config.yaml
targets: ["voice"]
num_classes: 2
activation: "relu"
weight_standardization: false
wave_strides: [5, 4, 4, 2]
init: "torch_default"
lr: 0.0021
eps: 1e-10
grad_clip: 1.0
batch_size: 64
Rows from block 2, named by matrix and row number. Each number is 500 + 50 x the weight over its row's rms, rounded and kept within 0 to 999. All counts start at 0. Numbers have three digits each.
# c10: first pointwise conv (model.blocks.2.c1.0.weight, 320x320x1), inputs 0-159
c10.112:472456453458552461527547427530489515393527469454574509417509497536457490485533511516490424488397384504367525496551529529500519566542547545501523466557415467525570518515502518533490527528469495476488498551487535576425483558390527528464471516504536521546450509479484527509506510471550514481517521523466513526524523541439532531525488530546514523525508499472566525544407555457479392405490415464517389481509427522454528529441416528487503539537459538452467484508391457461512489469550468
c10.113:541563552568557566485531576531571553448549578562549489452527574477577560559505541523571567549473470516402539554549531485402454544428433431505570457543430455437452534535448442425459480442467436489434464432506416540466444588464459547613474523585468534544463468488465525499536489472464484487469480522465501515532489466467498528523560533534453471482514461561457516473559419443549428477558487544533406557547619559565548446526472472503526473434606552561534535439417553557558525576570580
c10.114:452425426407548445459519458563403460448580420445564500478390475430485451468520469487443430468484460550389556456580567474473463566468503438547546486560473450491419567571458501509460513460487502455483467516444503579466473544479483563394495559511462554574502513469487549511437484480473448468482449537499536548547501436473477552547405561436479517483543490427499529458445517484479448466465507449547436520505527590475573445494501511518565444526395587427462441495466466430590431415595472
c10.115:542572560578543555528536574513566519559514571555547507552526542516540552548519554530559571520548601492629515531527506516538531577484445532518553543515580518480586506506489484475475490516533484533557499458547509565589529628565504507613552510530483513518518474501517499491526498519498516518485496531555501524518505507528501518526560503539497487504489524562457522510618468541523571560531546515517587517535570495557506531553541459457575523507608503553547527553583548564489556572523567
c10.116:430424422420535443468472436542419446442570406421558488476428460425460442459506456469437434462491435536381557450557557473458465574469487427541538496576455454465425555553476491469490469488499499479471454464470445570464493541485487562403470536500475548560474515503493539512454480503481498491476467531491526533541488436487486545545412542430480492490527482434463527455428483484466436460449486452538415498502502588459569430482491495539541431456395566427482439457456445436570476414585469
c10.117:440424423413534443458481448555433443448558410414573481474432456447474455458517460453426449469485452551385554448562555483474479583478480438542540500589464464480412562561474498486486488490492515480474467477475456571471488527486489564410496553507470554579481506514485555517466487513478505499478468542499526541544487444507478546538427545438472491509533486438468538453431491481469432457455484451540416508506511595459576434471489486531546444452403585441482436464459453446589465415603466
c10.118:426419412411554421508471411547431449423551409419550474432464450462419427436522455443446408467431410545412543451549544557464474553482490479509466517574460509509503546551491507462496491510492521476470502497489489575455513493419495551389494499441483547578468509487479557481444487505496501465500500551472493550547481466476503554519400554449471486482523471411472500477402525513462442415455427472548449484504431549446552476445483495501511468496394553418462474493452441449544488420533422
c10.119:443419423418547445472480462566427440448578417429576468483422452449485450460519470460438441477486459559396565439571558474466474583476484437546555511580474451473432553569474489489494485479502514466487474492466450575462488537483477564420486563514466559588476503505503555508465497512479480489463473549504541544554488445504481560545425553455479480501545489438479540455436475485463450474452487447549427500499524592475574438482487488525552445439408586446480430466458456434582460421606468
c10.120:542578569581511569486538574515586540575495589563542490563552549545547566543510539506553568539561593488614496555507495508530529511495464537510540521485569541475570508486499489502491492512540478533532513477545517511578542562562502497618544507540500502482541487529532484503537511517502535536511519513550506508503532527540510497517572500564516504517473538569485510530600489540550570573559560552496577536564563484558494545564545471471549536520618492572557541559593559574491537585482564
c10.121:452440434457619489482458486554454515494556427451538451504502453456507479470509489445489506528514439499513554500582546479420444581449480430496430525658472506494531529534493500417515485514525530515470530487515469574443501469464485556414461514463461567564446501505450560491504497510474492472462487538457466539545476439492498552492411557426426460460495450448433493454451524574496512478519506464566487543576472576500561445507548505511490432455423559513481486494518514526576544473606492
c10.122:430464481459567505470500502574447465513586473448621489531426470416515497505520480455434533505537524559455573482589563472469474613453484414551557507609501466475404570574456479492474483477503492462479467480450438616501488574514477586434491565510471552614493520521508567510467500511491496520460471551522547552569483433520476560561439567435477474505537486470473545437446460484464493541468503463556464508487540618510580418510513502534569430440423597494494421480505505454604473446629504
c10.123:446461483437575503467498506566444454518589468452613473533430460414501503498523473470451525499540514547464571487603568464458480617456479416554548499613509453458415571581456469475494473475515511456481469467471453610495491586510460588433490566514477554606491507515505562523459499517479493508469475542535535538569468428527475572561435559448485472504536486473474548455449467495464502544469513468563473506502548612497593425519532496519569417438416597495495435457499507439593484444641507
c10.124:520471477461572466524541445561442512390550446473595494395511515588454456479565483505529480485415397540384547519590546493542528572564550590514532494517465522555549536518577557559526570549514531504530530573483579542486523532438559540387508533520542537493474531481495533533526541474533498491529531534500512521541565575457524536501461529567535545538550520489576508576479587518474410457484481488543429504536393550487530588486478535524532581571406532455489493566451459454535493438567509
c10.125:428464481447565504455512508572451467514577472442615470524436479434513496510509476456448537501536522564455569482585563462450468621456477420542544503600483464465400570572461467485482470477503505478485462463459461605475493578516470579416476551521465565610500508516503555515462498521489491517466487554517548543568479445525480577568417577434473490493539499458463547442455469498487492531477522461557470527497551611496587425520512493521556427432430592489514443469491500446604485436627507
c10.126:530470496475592474517545443557446519406556463476579489403508524580454459500562485484534483490414402528389545519606546497549520581570560580497535500522466524560548547531574550564534575535514533494530521589483587550500524540447551546379504531518549537495484531480505532525524532471532511488529528518491516530529561576453523536504475538563531547527545521485575515562488586506479413450483472500523430514528410566483531589492475538530539577574409538457492510562445474459549491444593510
c10.127:512478509443605503469547477540376536429534442474606490419528488601495463492506476473521486523456400513404528521570525483539507594574549583520546483566447497532548527528571527546523546519503537476526520576442560590436504531422552524370488531530522503526425519444475511519556524430499481431512506515451516500505555589424482519498436528554527522495533503475589516566493597537484420455490510496507457531573437530524511598493481524515569573587410520470476488563467476486531455439610484
c10.128:440455461450487482477494458520482478499537434413542468516520454441455502465497420453445492545499433458411520466556549492453484652461468430485432531658468493497490518520433503446528462486481519536481519479529441615463480511448480555390474471466476542608487516538476569486465489544491506495499505514465470513548466444495496540498460532426426478477501475440435447465400502514525474476503509516529451533512483574462538437490532492492452439457425561506518511455511524510552513456555467
c10.129:433469478457558503469510510560450462501575473437621486542426463417513518510521470462436525504554526563448581483591578475470481610451483410559560504595504463464395566563456486477490488475494499475484466485463448606496496588525472585419496553523473548601506505524507556500460500519494498505452472538514533554552470430522484572564401562431484473508538493480464531446446469500490480541472508472555478533512541610499590428527528494529559422450423605491501452482491510463604468451634512
c10.130:489477491460595513471568475546407521428563447479598519438461529545515468508507525501529514517470450554394563528569549477517512591560554544547546488580484490570410557549569563552519590545516541442508532597446580582503510577469530559425499551536516542584468533481489558533529527443521484455511522538476540546543555549449510546540377549548509557527533512438562527546490594503464399459470535502546454534567527596494567560487489616545552553600428573449487469543458468440581474421617504
c10.131:510477492467554479490554428529446533381526457504588504400509522581446449495514487477541479495415390478378516518543523501537515536564556596519541490475457528556522529517575552550514570528507536481518514573492575542490524529446548521355492533535536514478481529473501511538526530456520496471528531509480511519504555582444509506499447525573538535532527517483579509576501584504481408448488462506490425519566389494480512583491482544524527581580388520447499515558450456467492485432537490
c10.132:481458462416567466505560450541415498437544443449596442419509507579434459449539480451510425487458440483403547499592548525538507616552546586514573484575438498526566543545550511533497558505496534515525505579500572599467523591429550553421492530546515536532461498453469528506560501427489487419505515520453510539536540577395511544509495545559514522502538538488576508561456587490493411447495456501528459518522431538486535572509454509495584564575451548460485494539465474469528469422581478
c10.133:541573563585531556479535580490559526557493583537569506543539545570540562546449538500560559537536557463598494545509484498561546478557531571513534525473578530536561496486536542538518547526543516544565541530548557530582541594566530479622551531531528475514533523521528470536549536530521512519536527513551511495481540561540527475496564503572534525548453547558554511546600521535547553571544554538477580518542559469553480578556526508496527563549613495564558544580570563574464539569493562
c10.134:538579557576531562487517570496574535571490579553530489567550533545552561544496534510532559533550594501618497545500496505525536501492463531492546503509563513470569498479458479498510495491518470551535529460559489496614527568580504501605539492543502495472549487550523484506544497502497516543493505488539509489490529533538507492495578488565497508514456559557496520527614441504547605586552574538509573531553574496552483534569573488480522538492603485564547550514582554564492541572493570
c10.135:456477475458582517481509510565449479502579476448620484532414473429517508507525475456446521491538534558464576473605581473472481620468484410547550510617489450460424564581463477479485489485519488451493457464461445603488493590517468590430488568521467571600488505523494565506476488520481491521451473543527547556563470439513477570555431570431472474503548493467485539454466463481471491531473518460554465511504543612504588417519510507518568426436434595493504419472504497440608475445641504
c10.136:432452433446539462560490499541476491497563449385539452490521453446481506477520430433439466539519442516413550478573553510463474633462483418495455525692477500494498541541470482460507472481479514517494507473550473625441508540450482561440460473469487567617490512517487559485472505518504505474489511536460461525552457443521505566492459567424445491484519477465437460460406506528531474481527518507545431550541459618475549447508527490512486438477438587494498543473477510509599540459614476
c10.137:417478492440515490425503535564468455511560452420568466534484465422487514506497466461435538537551507509427555466566554431450472620460481406536527524618472458481369556574425487464500455479474510495494484455506438616483488550487482572396459535482479546591498524547477539482478486531495495494471498517485516533555479433495483563560396562423463481488527481443437520447422467506502487529479512485542456533520513604483571428528532507541542434436406585496525492471500504487591512450626491
c10.138:421463466476545477459500505570485441503590465425607475526460453394476514512506457437450524486534498549435568473586561455465473596473486418549544498605484429478394569576446475489518492477484504519488488466503428596499495588530478582449489571495453566604514505527487546510473468532493487513471478551501538535562455431526495563569464577423453473521536512482480538441430448469489475544487511511558457506519548617493583411524512515512566398414437602521514465439485498454597503471620511
c10.139:537582564589513570492533572502574538565488589559561492559550548541549561550491553518549573545553577481614485551499496514525529513518472548505530533476576530482566497474508486504495496503533482532537510474546515523578541564567505485627539495542517493480542491516526483506541510519502525537510526507551503507493531535539514496512575494559529508520467538565500518530605484531552580570548569550484579537557573473563481540568559478482531549524618478568563547555584559580472539579484568
c10.140:451471489451586513481508512567450465517584474459604468534421473435518503499510481468440540500530530561469571487591583462459468611453488416556554500609508455472412569573468476487482495479515495457491475469462451601481481580507459584427479566525465555595499508513492571506457488524486483516450477539530535554571471436511473574556425570433486463503538494472478544444466452475471502549470504453562477522493540609510592424523522504527574437433424593492509426460498496436611465434646513
c10.141:442474480441575500471501516561455458505583463433605490540428461422505499511527481470441523501545534554449565470603582482455477602457489412542550493599506473470413575576456480470479490469497497450494474464465440597490487583505472582421485565523457556612492502508498563506462498526482491515461471552526544560555477437527465573564427562443488485517539487460478539450444468499472482535468506468550462526501541625505589419518514494516566417439427610476499430485505491462597475431633504
c10.142:442466482437569498440487508574445465508586472418585466534458463412501507510511459455441531505536501546443567481591559460456473620462492409529556508621506455464410571559459489466494462490508501472485470456477451609495489560500476588419472542498476562600492503522512555504472484538497495509481483546502542540555485444528495569543429569434459482492526492449452536446440473512473477523470505474553459517505529625485585414521523509520564421448416590502510450491483511465602480441622502
c10.143:490483497446598494472546502552419526432570459474611512467497524570494469507513507497526492516480420558387561522579562487535507582556563568543549475571480469540402546550556541552515568517530545443521493596401594582457488564434533570401481572526527532572467527473506533498500501445514473470508506526498539536537566566468512547533394542541531543526529502438575532560480597505479418468496508490534460538570504597500566558500481537524571570604410570466489453565453471446580439432637500
c10.144:540582564589536568506537578532569535564516583562515497558543547545555554549500556499563566533537574497609524541517514466539526536518478551518548534483573529480562513495506497497496509520539487538549511476545525523577536592551514522623538518542501511472529497524531509502529511513496520534506523518551515510518525531545505509530579517564526505532491543555509509527615487543547570575541568535506582532552570485567499547564548470478556540521620489560558550553575546563489531583495563
c10.145:442473481459586515483508496569458461511583478445613478523428480428515499505526485468448536498528523550473570487597572478455468607466493425548551502616505462471414573574463467488481482483504493454500459468470443611500488578513466583430490555522462549605488497511504567507468492523483496508460476553533546541569480426515482574556431559439480474514549497476470546453471452482468492542469514456563468527509553613514596420507520506529575430428427600491505415464497489440592465432637506
c10.146:435466484443571496462510501561447470506574472447603472530434459414506493502526470461437525507534530551454574487584577484458476623460478410542563503613504459457417561576455473491484483475506510461494470473456436606486483591524472590422485566507465548612487509530504554511468498524490497522463479544528539544564478427522473563548436571432469488506537484452466532447449465487486483531478517464545462514497552626500585430507523498514573422435435596487498432480503497457609476437626494
c10.147:409468464435513471474487475516484484475534445396520439518508452439509498467511439452456495538496431483396522476561550485451500641459493417468434524674491483506495533546442512462518467513489542528484523464549476620478521516438489557429470474475474553612503504537507556499479483538513514492506495529476482519549464460501501546491461526426439482492504475461414452458418482526528492486502503502543450547515476613466558426512529473498469428448439582501494531477492521496572540454560466
c10.148:437447427462609460494497479558496465476565441418619448494481404446442470441547464445449438489443402534451575473610575566399463623455439439499483500640452501478598566544478481422483471483498497504459522466538453609451509552434493577478522483472479571593481516487463547481491505537484513468489499565479489558570469455494482553505511568453448474479531476483446531461471502530509468435487466480555509521558479576522569445507534489483549454503480568494486505482502482519549532479596488
c10.149:501477504454558478487537438548441516393560457475594498404508509592472445469535483487513483489425397522394558518582539526541528573575559594511537498519467523547540542545570543549515570530506544480514528572488591553493521550450546532401494527514542534520467524485507530534543533459532490480525531523496518537530559580449520543513469543573546542523569516472575506565479594517466400455473481475539444511533399536496527577492473535502566575588411538454500496574462475460527487429594495
c10.150:505466511432563484479537458533424528444534457509580486452550489573450426462521483520510485500429410522359527508590517483568519621572558570486577469555490498522552541532550532548525560522512515483515508587453598573487501529429523533385505519511529505530497504470488513517499516448504476476499497508486510509513559579453496535502433534560529550493566540470580482564474575513460416483483515497540432524555403544487518580495484537510540572576409524446512467577468463459543450449621493
c10.151:421442449441457434486473482541499449477540435407486407494514469423469495435516388461461457544487427482418551474534530503444493610442467429456438549656472476499535528540463503446510432496495536536492514462552454583448499522416499540389488433449483544600478513532501568481493479538482535499512496540493464549545474448526512548530471537421448467475540476477415442464441498535521491491508497493525459543527446576465544432500516474489476445443421550497506549483485498517574551478508474
c10.152:431466482442581502465513500578437475509575461442604492538434470427500500509514469460446532499553522553452562475591576475473474607448485426557560501603509470477404563575468475479491472485499495455489476465456439601491499571506465583424477566514473567610485522514501568519478490523501480519473478554525547547556472440515477576557434572436486482513545492456459549432460478499485487529468506453552474530499544615509596428508511510515568418445432611498505431481508504457595481433637497
c10.153:441468484455566502464494499561455464505586474452619482543427472415499502507516474460450525497534515566461581482590563481458465599454479414547543498610503471455420565578451473488480486471514507464495466477464444609490485586512471589428493569507470546592486515527492555511468488513488483517462469545529547544572477441520474573548430563440483485510548482462470531443445473482472494544476505465551458523501550614507589417521520500518563424435432604484496437487508494445592477440633501
c10.154:439445434450476453465465495547469459499538448416551399528522437446475499463524449441460497520493428499413529469555549513476488623473482434464447511652488483506504538536453499454522485500476518530489527478532468643460508546450482560425481457437488547647481519539485575484478473540501511489489518548464464549543486445498515560517462539439451466491524466473423446448419480527545476494494528510557476536508460586475562444486527489513493455441438574502507533466492512504571516475631477
c10.155:446456443442492452416458468506483483484510440388470440516519436438469490461482424469442480545515431441415524471533534491465497636444479412489436526691473471481538517515443500450500443479491525510484519452534451582449507504448497530416477469447490550626508528532507561482482479531503532497484509520466472512522460439531519545498462526435451461486495480460405477439415501517522482472521507512525447560519455539458536423514507463508434425454411535510517524466491511496552505456527472
c10.156:506456436455590477532527475558455516496563453448577507445472459438512482473552486438515486539528404536518576520591571588458471593466469438528510494628470501538542578565506533449513530518502535462457533521512489580473517529448525560435492554505473561607440528484463575522507502502479497463498504556464508550570477464487487569515430553423450450479566415463445534467480547551511477462512535525584490551559508595564574453500507551502575459523429587496509532498490528516560542465581499
c10.157:443473493451584513464502519577452468509589470432590455547444465416504493505520478456433529487544515568456561478592571465460466608457474424537559512619509465459403575570453483496486485487508491452495468480469457610482478570524457576410495565508462566593507495531512567513457483516493498510457472540527538545568467430516471571552436553432485460498552504469478533448462462475482491546470516472559453519496542608502589420512531514536556428420422595481510437455506488437594470441647506
c10.158:516470492447536452509543438524445522373508446477552510364491528583451446480498497502540480480397394476383521532539504514560544475578568589499527500449470523568543506490575561561531572547522553496523540584488591516499531535449562497401521542520555490472486536495522490542539545494544513501533532502506511504498562578470527494501448498575546548541500519490577498570481585508465397442477447480495434506535383492474488592485463536516503582575417498450486510565429466444476494413519497
c10.159:446470469439568495463492510572448473505583453431595476538452457422487505515516482457438534514548509546443567487588559451476490615447488416559550510607498454491390566568478497476491502507510502489496458472462469615503508581512469579407477570512466562593485517510485562521464506537504480517487478535518544556553481443500492563559434573439464501525549493466446545436451470494485497539473502461554459527499539610497583414507523504523573423447427588502502444491506512466595493453632504
c10.160:556556551559513541533510549474556535558486556552521531568521548519549544539485563560548565525584606480641473531488470520585569500513471531519545575519587539501575478467481496501535513540557502575602543475558498515605552619585503483604579486534496491475540480559551481496525513540500506526490517505575496501492486530546520467519550474541522505533481548552489497518574440523533579561537549531469566514527554481535488530547536479469528520478590481541546539514568552554488538560516573
c10.161:534552551565521543457521571548573534540548563579553485542493576508556550549499544434527562522558587533592545533536551454571541545507520492525549558542579513453439541553427487511526508489549487554593503448538445533612543553605486545604546536533478521545533459557541535505511483536505516543475527528575518523538465506580517537531552540540506495531522515559498513510586409518523589563554564534530577527550630566540553488572554468478532485425594562565531520507548556543570526571572589
c10.162:449484461466529490438508461574408467439573437444564505450411508474504469480520526444450449473427386551370576436561579464533496549511555502522558455549484523495404576585503540551499543473489494492498492534482547558465536521459536579456473534528506558584566525476530554536472527505502454532504527550540524547555562499520482574536490562489514546519548527484557506490472540485453418473481488473549431518522533587483574490543474561559559489546450580452458467514447471452593456430577502
c10.163:542570554574532550519519567493582532557469572558534510564523552521564555538488570532537569534583609516654485535517485496549522525474431519519539540505562542488589478462490475481490503532575497538552524464551491503600528599601509489616549473533491505483540484561549499529555526553508546558505524493570502503493487510582531481512567482555534488555488533560478504510590458524534571572543564539481572516523561481546476521537544492474517518484603469561557532521564555554481546577514556
c10.164:550557552571528546541511562475571531562473568564509508556520553526561544532491575541539564523576596496644484530512479496563523503477448526532545560503572547494593467464485491487503504542569504543546538461570506501619548601600509488609553484540496502486545499569539496524558538550509564562503523504576508498495493519581537482517557480566530492559497543554493508520588446528527573568536560539482581525527553480541486521543544468466528527472595477551548530530564553554478562569514559
c10.165:541552559568554546504511555486570530574476560561535512559510554512558546538468566532544566523585608511647473536505477506571530510475452526520548546515592543497585471473480490491510495527560493538562543452552498503625538599597493487618554462542495498498544485564532485513539527550499530559498519501579493498490478517582521483501559483542535494556485552547480498505586440527532572569538564541466588512536562489538496512535544471461519513477589484550556520532573540548482559561517562
c10.166:458458434464531461475489497596469451446591460411576479449439491496506479471528496454422473478451380562392581445567577459499516570522541508561560501556514486468437581583447514495478505461554530468494459490488475559488516553482503590454465575541509556587529525541547568532490495548526517561496499549556561558568491504520502564564452571502535497533557477465530553513453477456456451470481490475551437505507537610497581504528448468511569496433446582475439415469436484436595429450595482
c10.167:514553532567517554460517569543575534552542556567559500568509567509550552535506549469541566528576573537592550544549544457561545536510505499531543544537583528454443549545424481509519516498553466540595506440527461537589533563576476549597540540555489534542562466536565536507520500550504505553477509520589511522541473507587515537547544542542517490530525514551509502502591407508537606556546577552527564526544613570534554484575564463491522486430587547553535524485547538557565509569574594
c10.168:412431379445487444419517503567439484431567417383525501449481469501478453440497516421419428472443370541344552443531555407485505521518546509542550504524529522471372566560445522493511483454517529516477475494557469491497554511509514553424474548534522525539561518557540537523504486558510510543498528516536542529539519525523508554553470561499503498474528510491498530529396458455485450441505512498523450531506507572498560519532519509514548514440435568476451439442447503451585493442557460
c10.169:529556546559520551459528563541557527550535554582552517548497575503571548532487559475538560518565596533635538527527535459579538524501503509520531549535611522466461533533453481510517521511557478554592513429547462507606541568608487538621555527556483517520539469550571529512537492554501516546473516509597490517525482507571504523527553533555513500521517520566503490506576415508526591550541577528516575522536609550543541486576546458483513484438598542543526528494551537553548527573574595
c10.170:542565552576517544484494566484560528577490570561467509553518546519558558533497542536537566512581607492622487544485480522562536485448438506511528562470578529467578484471440481472498496508568474558558521461565493478626532598604495501630549468527485516501527467530545520494526490535474526529472511515561474509506462505553504510528562510547512484523472556565467487506580440506533594553540564525494561513521568476550494502565538470449512492479609495564546539497569558562486543568473568
c10.171:542569554580532558456528567553575547526551568592560509526508574522583563543504572512555578524553612530590559553539545456545518542492500490535562523552588509446463555545431465502505523483532460527559497438529445534574519584590481551636533541574488541551526479549555537515538493547513510527473496526567514531532471514552505539538564535562504518525524515564527518523564411483527568558548556543536527539556598560552552491568518455463524505430614560557533532487523552562575520582580594
c10.172:457448429477542472480491483572453441423566461376560481450436481553496464485532502451407453454447386554371573429557573460532558553576575564557564501548507507485451561570493527527489498487540536506531460505483504537520529536467522563435476556543542547567519533546591549534508523529531543528531540543585545543550503563496530558554475567557569509516543484486551547571446501451445422475485486456549451494506535582486574562479443467510553555459453580471448421478414492441579439446586455
c10.173:439464434469518479454509477580451459424569444444552514459442478501483480480520522455427473476443366560343565448561566463543513536529562501527544486537479518497389562573508551546496524460471503505503480551482529544488525525498526574439473533520524555566550528468549551525490516503504474505504533544535521540560543521503494564522479556499525536493554552471544512518428519502469423471483499468534416502508529598437576507558468526534560498530437578438468444509432482455592449448574472
c10.174:400439372447473439467428490564491447432553434373558424452485456499447466446505464419386439484421345499329540435530539437512523534518548507546549535507529521485374557550437512509512476492523557539500507468568435545505536531515527557459484542551526528547572522547550527523521500586521546550504517519565538531525479508541510544539480539525492490524519499503515531515383457480503451451510471457523445512471521577432563512522467441501524499427440558450416444444420484479568456452549450
c10.175:547551544567528553483524561536564528554543558555544523544508556514576549538500567512533556516568592533614541521539545493568524536485474518508563532541580549455491537540500478517500498501561472529564511445538493519591528571599478548612554516579494533527558473545543532506529535547486517556487501528588487531529489517573518536529556535552532522555517560558498483510583454539523569555539572525527581524535586564550543518542547474500534509482589545552547507547565543546559536566562560
c10.176:435435411478526467456499460584452480437578446401573497443467463510486478480534519427431472453425389545342581453574572445484505554541533526545567504545474521489426576574471517494482527492513522497476465496527513542466557537462529581424492552545498547574553534521545556534494513532517504531515504553555544542556535524495504569564463567502531520509542507464537546532444506477454435432485474464541457504528533586467577523518486503529552521493435589455419445492437491439590432438591487
c10.177:542560559563526549508518557479572534561482557563518516557519561518555543532472563534550564520585612484653480540503479521563522495471446519501536543490569543487573483465475487478496486517561488541561509450553493499607539618596495480604557447535493504469559487569532482508542526552496547555495526515579496513495483510579534478509557475547525495547488544556477497516593432530532576569541554544481573510511567473541499517538546473466498508473588492554551519523570549552477554557482569
c10.178:544554560557505535515518548485573528557474558552508525555511548530545547524487545545540556518577606511626480540502476516583541511497465540509541565502599556497578480460479488483508487538566513552558540443569491504629547598603500480605568466527489493477560494574551488526546531563510549558509513499587503491488506520578529473516556483569533492541496537546478512524567436532525576567534547531485591511535559480526483525524532472463516523475589477545543523521558542546485543552504555
c10.179:470453446491533495485497492574476447418563466404555457391416470558510456507524501435456466465442353544345561441546562466550536538586590557532549507545494517520443558565535534534492536513509522502539480527480510539496527518460541565449459536520539542563520520505563547530479532521520527496520570547557523548554518576483523565534444559559553522504541507441573525575424528485435408458463471456548425476528535579464568567478451500512548563509433565444436439495444442447575429465574463
c10.180:540562564573474555543497551498556521541495550570482496558508547508550561546481549532534584535589619478629490529489500515577552467488461507512534586475611525514510492479479513495535528532594504553608547467567515458622543547604520488611566488516502499487548472524541500487523483532507508519487511502570465498493476523541492492526541507536505481498467522551462478498579464517533580559545556521477587513532575486537497502541526478455519506484587491547521530528570566558497526569494543
c10.181:460459445476533493468518467574448460461572464430581486459375502501503472498521508457422478459472396555359583454568575468509490558533543530545568492557468510468394577581514522531484533459485494486523465539481548560463527529458522574451464539536510560581543538460514550527470511456477475482473476552498536556565540531474472570555475569513518532488557536482572529524480523456437433468461498463546461496528537591514572523516480510540563519530443594475448417528425485436595435452600470
c10.182:455461434472528471474505469572446467438572448424569503455467471550490476503533490453448470450437393555368570443563569466529552550584579562553573498554479516491464575570503528537493525480496525513550462524503521556499553545470525576455470550540549557576547533508579552533490520505531521511517534551565553545555544559500537561560468568560556532510540528476569533575448510463442423464469483453540445493498528585471579566510472503533556567519450587448438426507439466444590452438586479
c10.183:562552556569514550520512558481561540557488555580512553557508563513544548541488577560564558535584612490636485540504487526574558489510474521499528581487605528510543488480499500507544525532565502546600541467558507492609525610596501490593570467528491498485544477532563492490533504538502512528494507511562478507501479517556504492522546494540516496512486536554486479514579440531526582579550551541477561528512554482547495511552522471460502522498589482549530539518557550567496519565491578
c10.184:550558552571527548529510566481556531564488569565533514546509570524566552535471581554559565523586602495630486539490483523582548495513476517517535565497583531497564483474486508512522509534568491554598539466566500504620538634591506482606564474528497498507535476545553490502520509552507521534499511511576481505489482519561519481520555495545510495522481551560485476513602445523526580574536564537461559518547564485551497513557529477466501513480603490553555544510559549555479538570490587
c10.185:554557560569501546534489554482557539559494562582475504548513561515569548535487570537559573522590603486625487542487493504587552492510466520505546580478588518492538488473486498503516505531563489549599533463564510465613543597590503489605556470535494498477544473534557498485535508540502523527492507499579479491503479513561500505512550501539507495531472563551485482511600432517530604565535563538484570527519565486560493511558543474463506517485589477552538532520580551559494526559481579
c10.186:408453419470482477402526475558451468403565439381516529445463469491463465470492506467431453464457377541348562438550549429501501510527564518519536506515460523524371565550527544534533557504528511509494517566474510497478552479477543577430529537518508537549566566508517536541470511525502466505454523536520507509532552504502510541528472546498466533477532530488569511501416512460478433416473507470531448498493519585465567494549482556566548494539423561460424472461446498446585487454567459
c10.187:440450439464535472474501475587433471440583454422570493477466476508493478487527499467429466465459401567387582452571586467519515563531536520572581483569476497462437586573464518517485512457490519491529464496505475552493517548507519576435469572545521559569551525536557575538505502522505507515472484562544550554566506522493499582564467576522520499506566529486542564533446466456448455478482501440562454506504531611492581518514470501528577522459445585467457382472453477435599466429606490
c10.188:364485450469451472559512442468479451413489446396459421445527462547454464441501489552440457465399415451386477444473495472517558459569575563557523564474463552562520485494561541524552555567543563539527551577559555463511558424481560495471549577511555491489511564536548492567508561537539531485537530479531550476484572546473542492506475493538547545496472507474583574548431580541463438428474416453505442481481456504392494557476442546541417556570464499488410497542447481469505451482426437
c10.189:553556549572538550546498559484560534565486569561544510562523548523553551534486558537537562515576602508622479541488472515582543495484450527511543562494577531493567477449477487492520501530583487556578537471554496483627540610596505494617555474532492501514528478548552503507532510546494525544485517492575491495494487522569518492537563496561523503531480565558498491524581439518525579560539562532483557514533560487542484526552545485462505517474597476547550535510568554556482546567524573
c10.190:539551549560530540564524549478574527552481560562528525563511555529552539535476580546537554522577617504632476536515476504580538525500459536520545553506586547494595465455498488496516501530558504542549530454555499500613547608584505483612553478531491497504561490577542504528552539553511538564492512480578506485482498515585539482518553481564531488548476547550480515522575432520529572563530540530487595512543547498536481523528530474460518526476590475544549530519560546544492537559532559
c10.191:446459449489503471482489501555472441415552452409550462427419472569475454492510489443432466473446349532343555427533554470594546532583603565544534512537527510530450557552533542554500533505501548528547487543498518527526522526465541556445477532514551533562534531500572536514502540515517535492538548532528528537538526588484533545510462552569562529505534494463573508576414528476427414465469479461531407492524508566435556564499448479524532569519441565442447444521429442446569407454566465
c10.192:424449419466510464460498467566439483428565440423556488456486461552471465469512510436433470458440395540367563449552559438523560539584584563551566494546481516489456559571465527517490508471504548516529469512539499531499549530476538568417485549540546542556553548541589542553522522541543531526534524549578547545548539568506525553554479563559552512508547528464576538571435488468458443459472478454541448492472518578475554571536472508521550562490438571454443417467452476436568463442564488
c10.193:436463437462538473485487501578463471439589469409571467450475480497483473483531464449410494483468397557368573456575583463501515575534541507567569511554494486477440582575460502502482489472507503485494455482484466560483518557474505573441484569542502562573512519536535561510489501526514506533481497553545555549556514514501498578575451571500510500533558505482539566512437449455466443463502487456548440504483534601478579510522452470506573505432444593458440413455432478445588402451589465
c10.194:551559559566520559487507567520577536559531562568532497554516558519567556549489588516540566525575595518623525527523527489548527521471447527506563539536567552460538529523492479507499500520555465533547517441564504519582543575599486536615562501551498532503551477567544517516540549532490526551490523507573486514526492522582518519521569521562525514553505559554481487511586449536529579566549567541518579529534576546551525527543571478498539517488592537553551526532575549556540553573554565
c10.195:540558552565522554488515566539562522562546555559548536553504565515573551538494570510531555513565591534621530529533533467554541530491472520511567534532579537443496536542486474518513500488551453532573518454539489519585537568597483543608562515582498522524544451533526528483527521526476496542482510519584476514534480519569499524531550532555514510529514541553500468514582444519520568553534587532522579524528592554550541510555556482482523514475593546552534517525569544552552540563570561
c10.196:537560555569586550544519557493573540561503558567538515554519552526555548540493575536535564524577604503639494531534499513545524543477452524529539558515575541501584485481475484485505507532571505546556539469563505537604541631607506507615555485541494517499550494560539511537543541549495555564501523503574515513505495520582535503530559492556516499542496541563495520519573448522528568570539560541504568520528561499549500511541546486470523516485597498562551527527565552560498550569528564